{"arch": "vit", "model": "sound classifier", "dataset": "acted Russian speech (Dusha)", "train_examples": 26041, "gain_aug_db": 10, "noise_aug": 0.002, "n_mels": 64, "hop_length": 320, "input": "log_mel", "spec_augment": false, "win_length": 512, "targets": ["emotion"], "num_classes": 4, "norm": "rmsnorm", "norm_position": "pre", "activation": "quick_gelu", "head_dim": 16, "fused_qkv": true, "bias": "none", "qk_norm": false, "parallel_block": false, "moe": "top_k", "drop_path": 0.05, "num_experts": 8, "moe_every": 1, "expert_mlp_ratio": 0.5, "experts_per_token": 1, "shared_expert": false, "patch_size": [32, 4], "layers": 8, "width": 192, "positions": "sincos", "pooling": "attention", "label_smoothing": 0.1, "loss": "cross_entropy", "head_dropout": 0.2, "residual_init": "none", "optimizer": "soap", "beta2": 0.95, "lr": 0.0033, "beta1": 0.95, "shampoo_beta": 0.95, "eps": 1e-08, "precondition_frequency": 20, "max_precond_dim": 1024, "one_sided": false, "adamw_lr_other_params": 0.0016, "grad_clip": 3.0, "steps": 10100, "batch_size": 384, "epochs": 148.9, "lr_schedule": "wsd", "decay_fraction": 0.4, "final_lr_fraction": 0, "warmup_steps": 1010, "weight_decay": 0.04, "adamw_weight_decay_other_params": 0.05}
Rows from block 4 of a small sound classifier, named by matrix and row number. Rows with one number within an expert belong to one neuron, the router's apart. Each number is 128 + 24 x the weight over its row's rms, rounded and kept within 0 to 255. All counts start at 0. Numbers have three digits each.
Before each expert's rows are labels from the 100 clips, of 14848, where the router gives the expert most weight on average: "strongest on" is what is common among them. Only what is clearly more common there than usual is listed. The data: acted Russian speech (Dusha).
# router: router (model.blocks.4.mlp.router.weight, 8x192, trained with AdamW), inputs 96-191
# up: expert up (model.blocks.4.mlp.up, 8x96x192), inputs 96-191
# down: expert down (model.blocks.4.mlp.down, 8x192x96, transposed), outputs 96-191

# expert 2
strongest on: emotion: positive
router.2:149129104160161161110141066144096116142187134153151132153115131163135123127128131171154103118147125094099137148115149140127107118109148123153147159125088108149122156171107076156113140166118115146128145167159117164128150110135166161150159152091114121149158161094129131139139100128139149125
up.0:103140099107143144087117127117091154079141121114144119097114087148127159118135154134138096134126133157129102143129123120147140139131120119136168104080128114150172140163126118160141139144132128097127068138148101113113112124145136076162118128121162125091099128112083125139085147158144131132
down.0:152110125132136069161133162162127180146132106134155134122125155110160114103145087119071137090113146096107127111151168138167146127097138157118091124116153167149118147129138112154120094152167157117133137145110134143109110162090150108157152145140120087154156073108133142130098101130170129140
up.1:092115098143129119151173156142120163166122134131144162146132120125133126118118080087132132126121142128113116124087078135135133166166136111068146125161085153102150104142151180140104112136124110113069128140112126141120109145121174132123113150127121142136159140109111132184176144083110185085
down.1:095171157131124099119111111083108158117105139129167168119112142115137133146117146114122136125146142146112123154160143137128153112118099182152140110120162126124147157085133114118113121128155124101118109129166132137126176168183164127144147129124142133122150117093111146118140093137105140149

# expert 6
strongest on: emotion: sad
router.6:186157132156134125118144101169129104143127156140155133147152131101153148152120163137134103105091139096125116151099166108133124114127136106133116151097098102175106134145123112165113130124158108142143150174153155131134167101088132169162125157102145108110133147123144125155137102105160107125
up.0:161152174102117189145106164153147141122162095117140154131147071139155137098137156120135141110129153134127137113119098125104089067115143093110141133144110104103090152128125104140148130129094132140095151114128098109137116150125138167116103139131072159136152105147159103136105082156146148163
down.0:117136113104137164158106149175152139114106117112131146131187108197155081133144119130134172104131119129148140121142154157169108134118085200113138137101126117102169103110112099106107165124133194151110147140121105105102117161140159134124134118133131141114081138118162154158134166119067097127
up.1:079127137144101133106151141147132142120091111149166140152076120087118122129164143119155076104127138108126105152099137100095147129129114124138146113154130100142098131117160142100149116124132170075135088138140079121126133163109114095149140069136132156158129135140125122132080132112126152152
down.1:128079139142175151106108133114146130149163077146134115138119139100109160118137145125113131166148137096144127068115091111127088157100129140147136141113116106130140096106107114107141190091114138095142156136176104132114112125126114109136098080104115163130102136126072125128136118158100104174

# expert 0
strongest on: emotion: neutral
router.0:154124090154132159123143100142117096143145119165156159157128109116133146176128159159137120127096163098118108133117153155126116107091131117154126153107109134161094154138110096155103149160129124161143142114155175151136152090130168146158146160108145131144148158113130155165154098129165131161
up.0:123138134132157144149153107129127095168136101127148082157150094119149152099157113117136171178107163116128112109103109124113122136088189145138118162121163101118105108197169110140088114109152153110152145092110112105138120082148120119093095131148130134127122079137131158131132148156177158094
down.0:124102154151149086138127157142110144128177135149178135106126135155130074122132148129140153113054119176167109137090161090154139132141136153128138131112140097143138096126113119133084138120134136108174111085127181137121131149097155116117143086141137156106166091107141090126106105123127167163
up.1:110161141159123151109149114118119127126105115147085119129127112140161144165123150136164075124131127118152118123121128089112177123127147106139184131135151132123146108091130110105113137152103142154156132108124137143129138129140151144118079142099081138141122097140142113149134144134117155149
down.1:159129084133135118104143127086128132122102111140167172120131164156156075106114114099144158157138168128116074102094156120099106107129145121146123146128115164152125128118091119132125111173137111160137113123089106142157116104187110133143108140085118106117111139094100163112157128097147098143

# expert 1
strongest on: emotion: angry
router.1:171114141140146133123151092166124154104175157156131135157095152142155139113082156174162103115088130113097101081130160133141107115100139102161176128098140154150100134136132133139098167164127144136171144156141147159152139119101139103129124105107130134162157143122156143137139101183161130102
up.0:128134141135118106126126113152112150075140132151112113115095129137085151174126110134116162137158098153158081130111138109183141119134118117108112130124141102128120083108156127122107143172136101154138135140110162129124111102092143130105105163144105172083101109135150173086133164122133113153
down.0:152133119081157120169137104115115142086182138192128097147171115080133124131110106148102119096115085108075121138133131130130144154098119116149110130120165110119156103171150162113159092145175119151123115115113166161122140120122140145133143091122112161134155106162133071125140098115136134085
up.1:092115145128129075129118095138122109125147151105116125121127157161127125091101153155110120092134142129133144134120119115126128145132155092117108100134123172110116161145156131076158141141095104101114134133121093110146139131088116160122105123063112122174109142164155114112100143146115139119
down.1:108165139112156137125121132088087139131126114136096139094113127098179182148144132163130118110153127126108159088092150133123121144143100083145149136114142154107181121124137122140171146139128125146159118159108127158106165129126156135119113109128121110148123096137104145144155152145160169098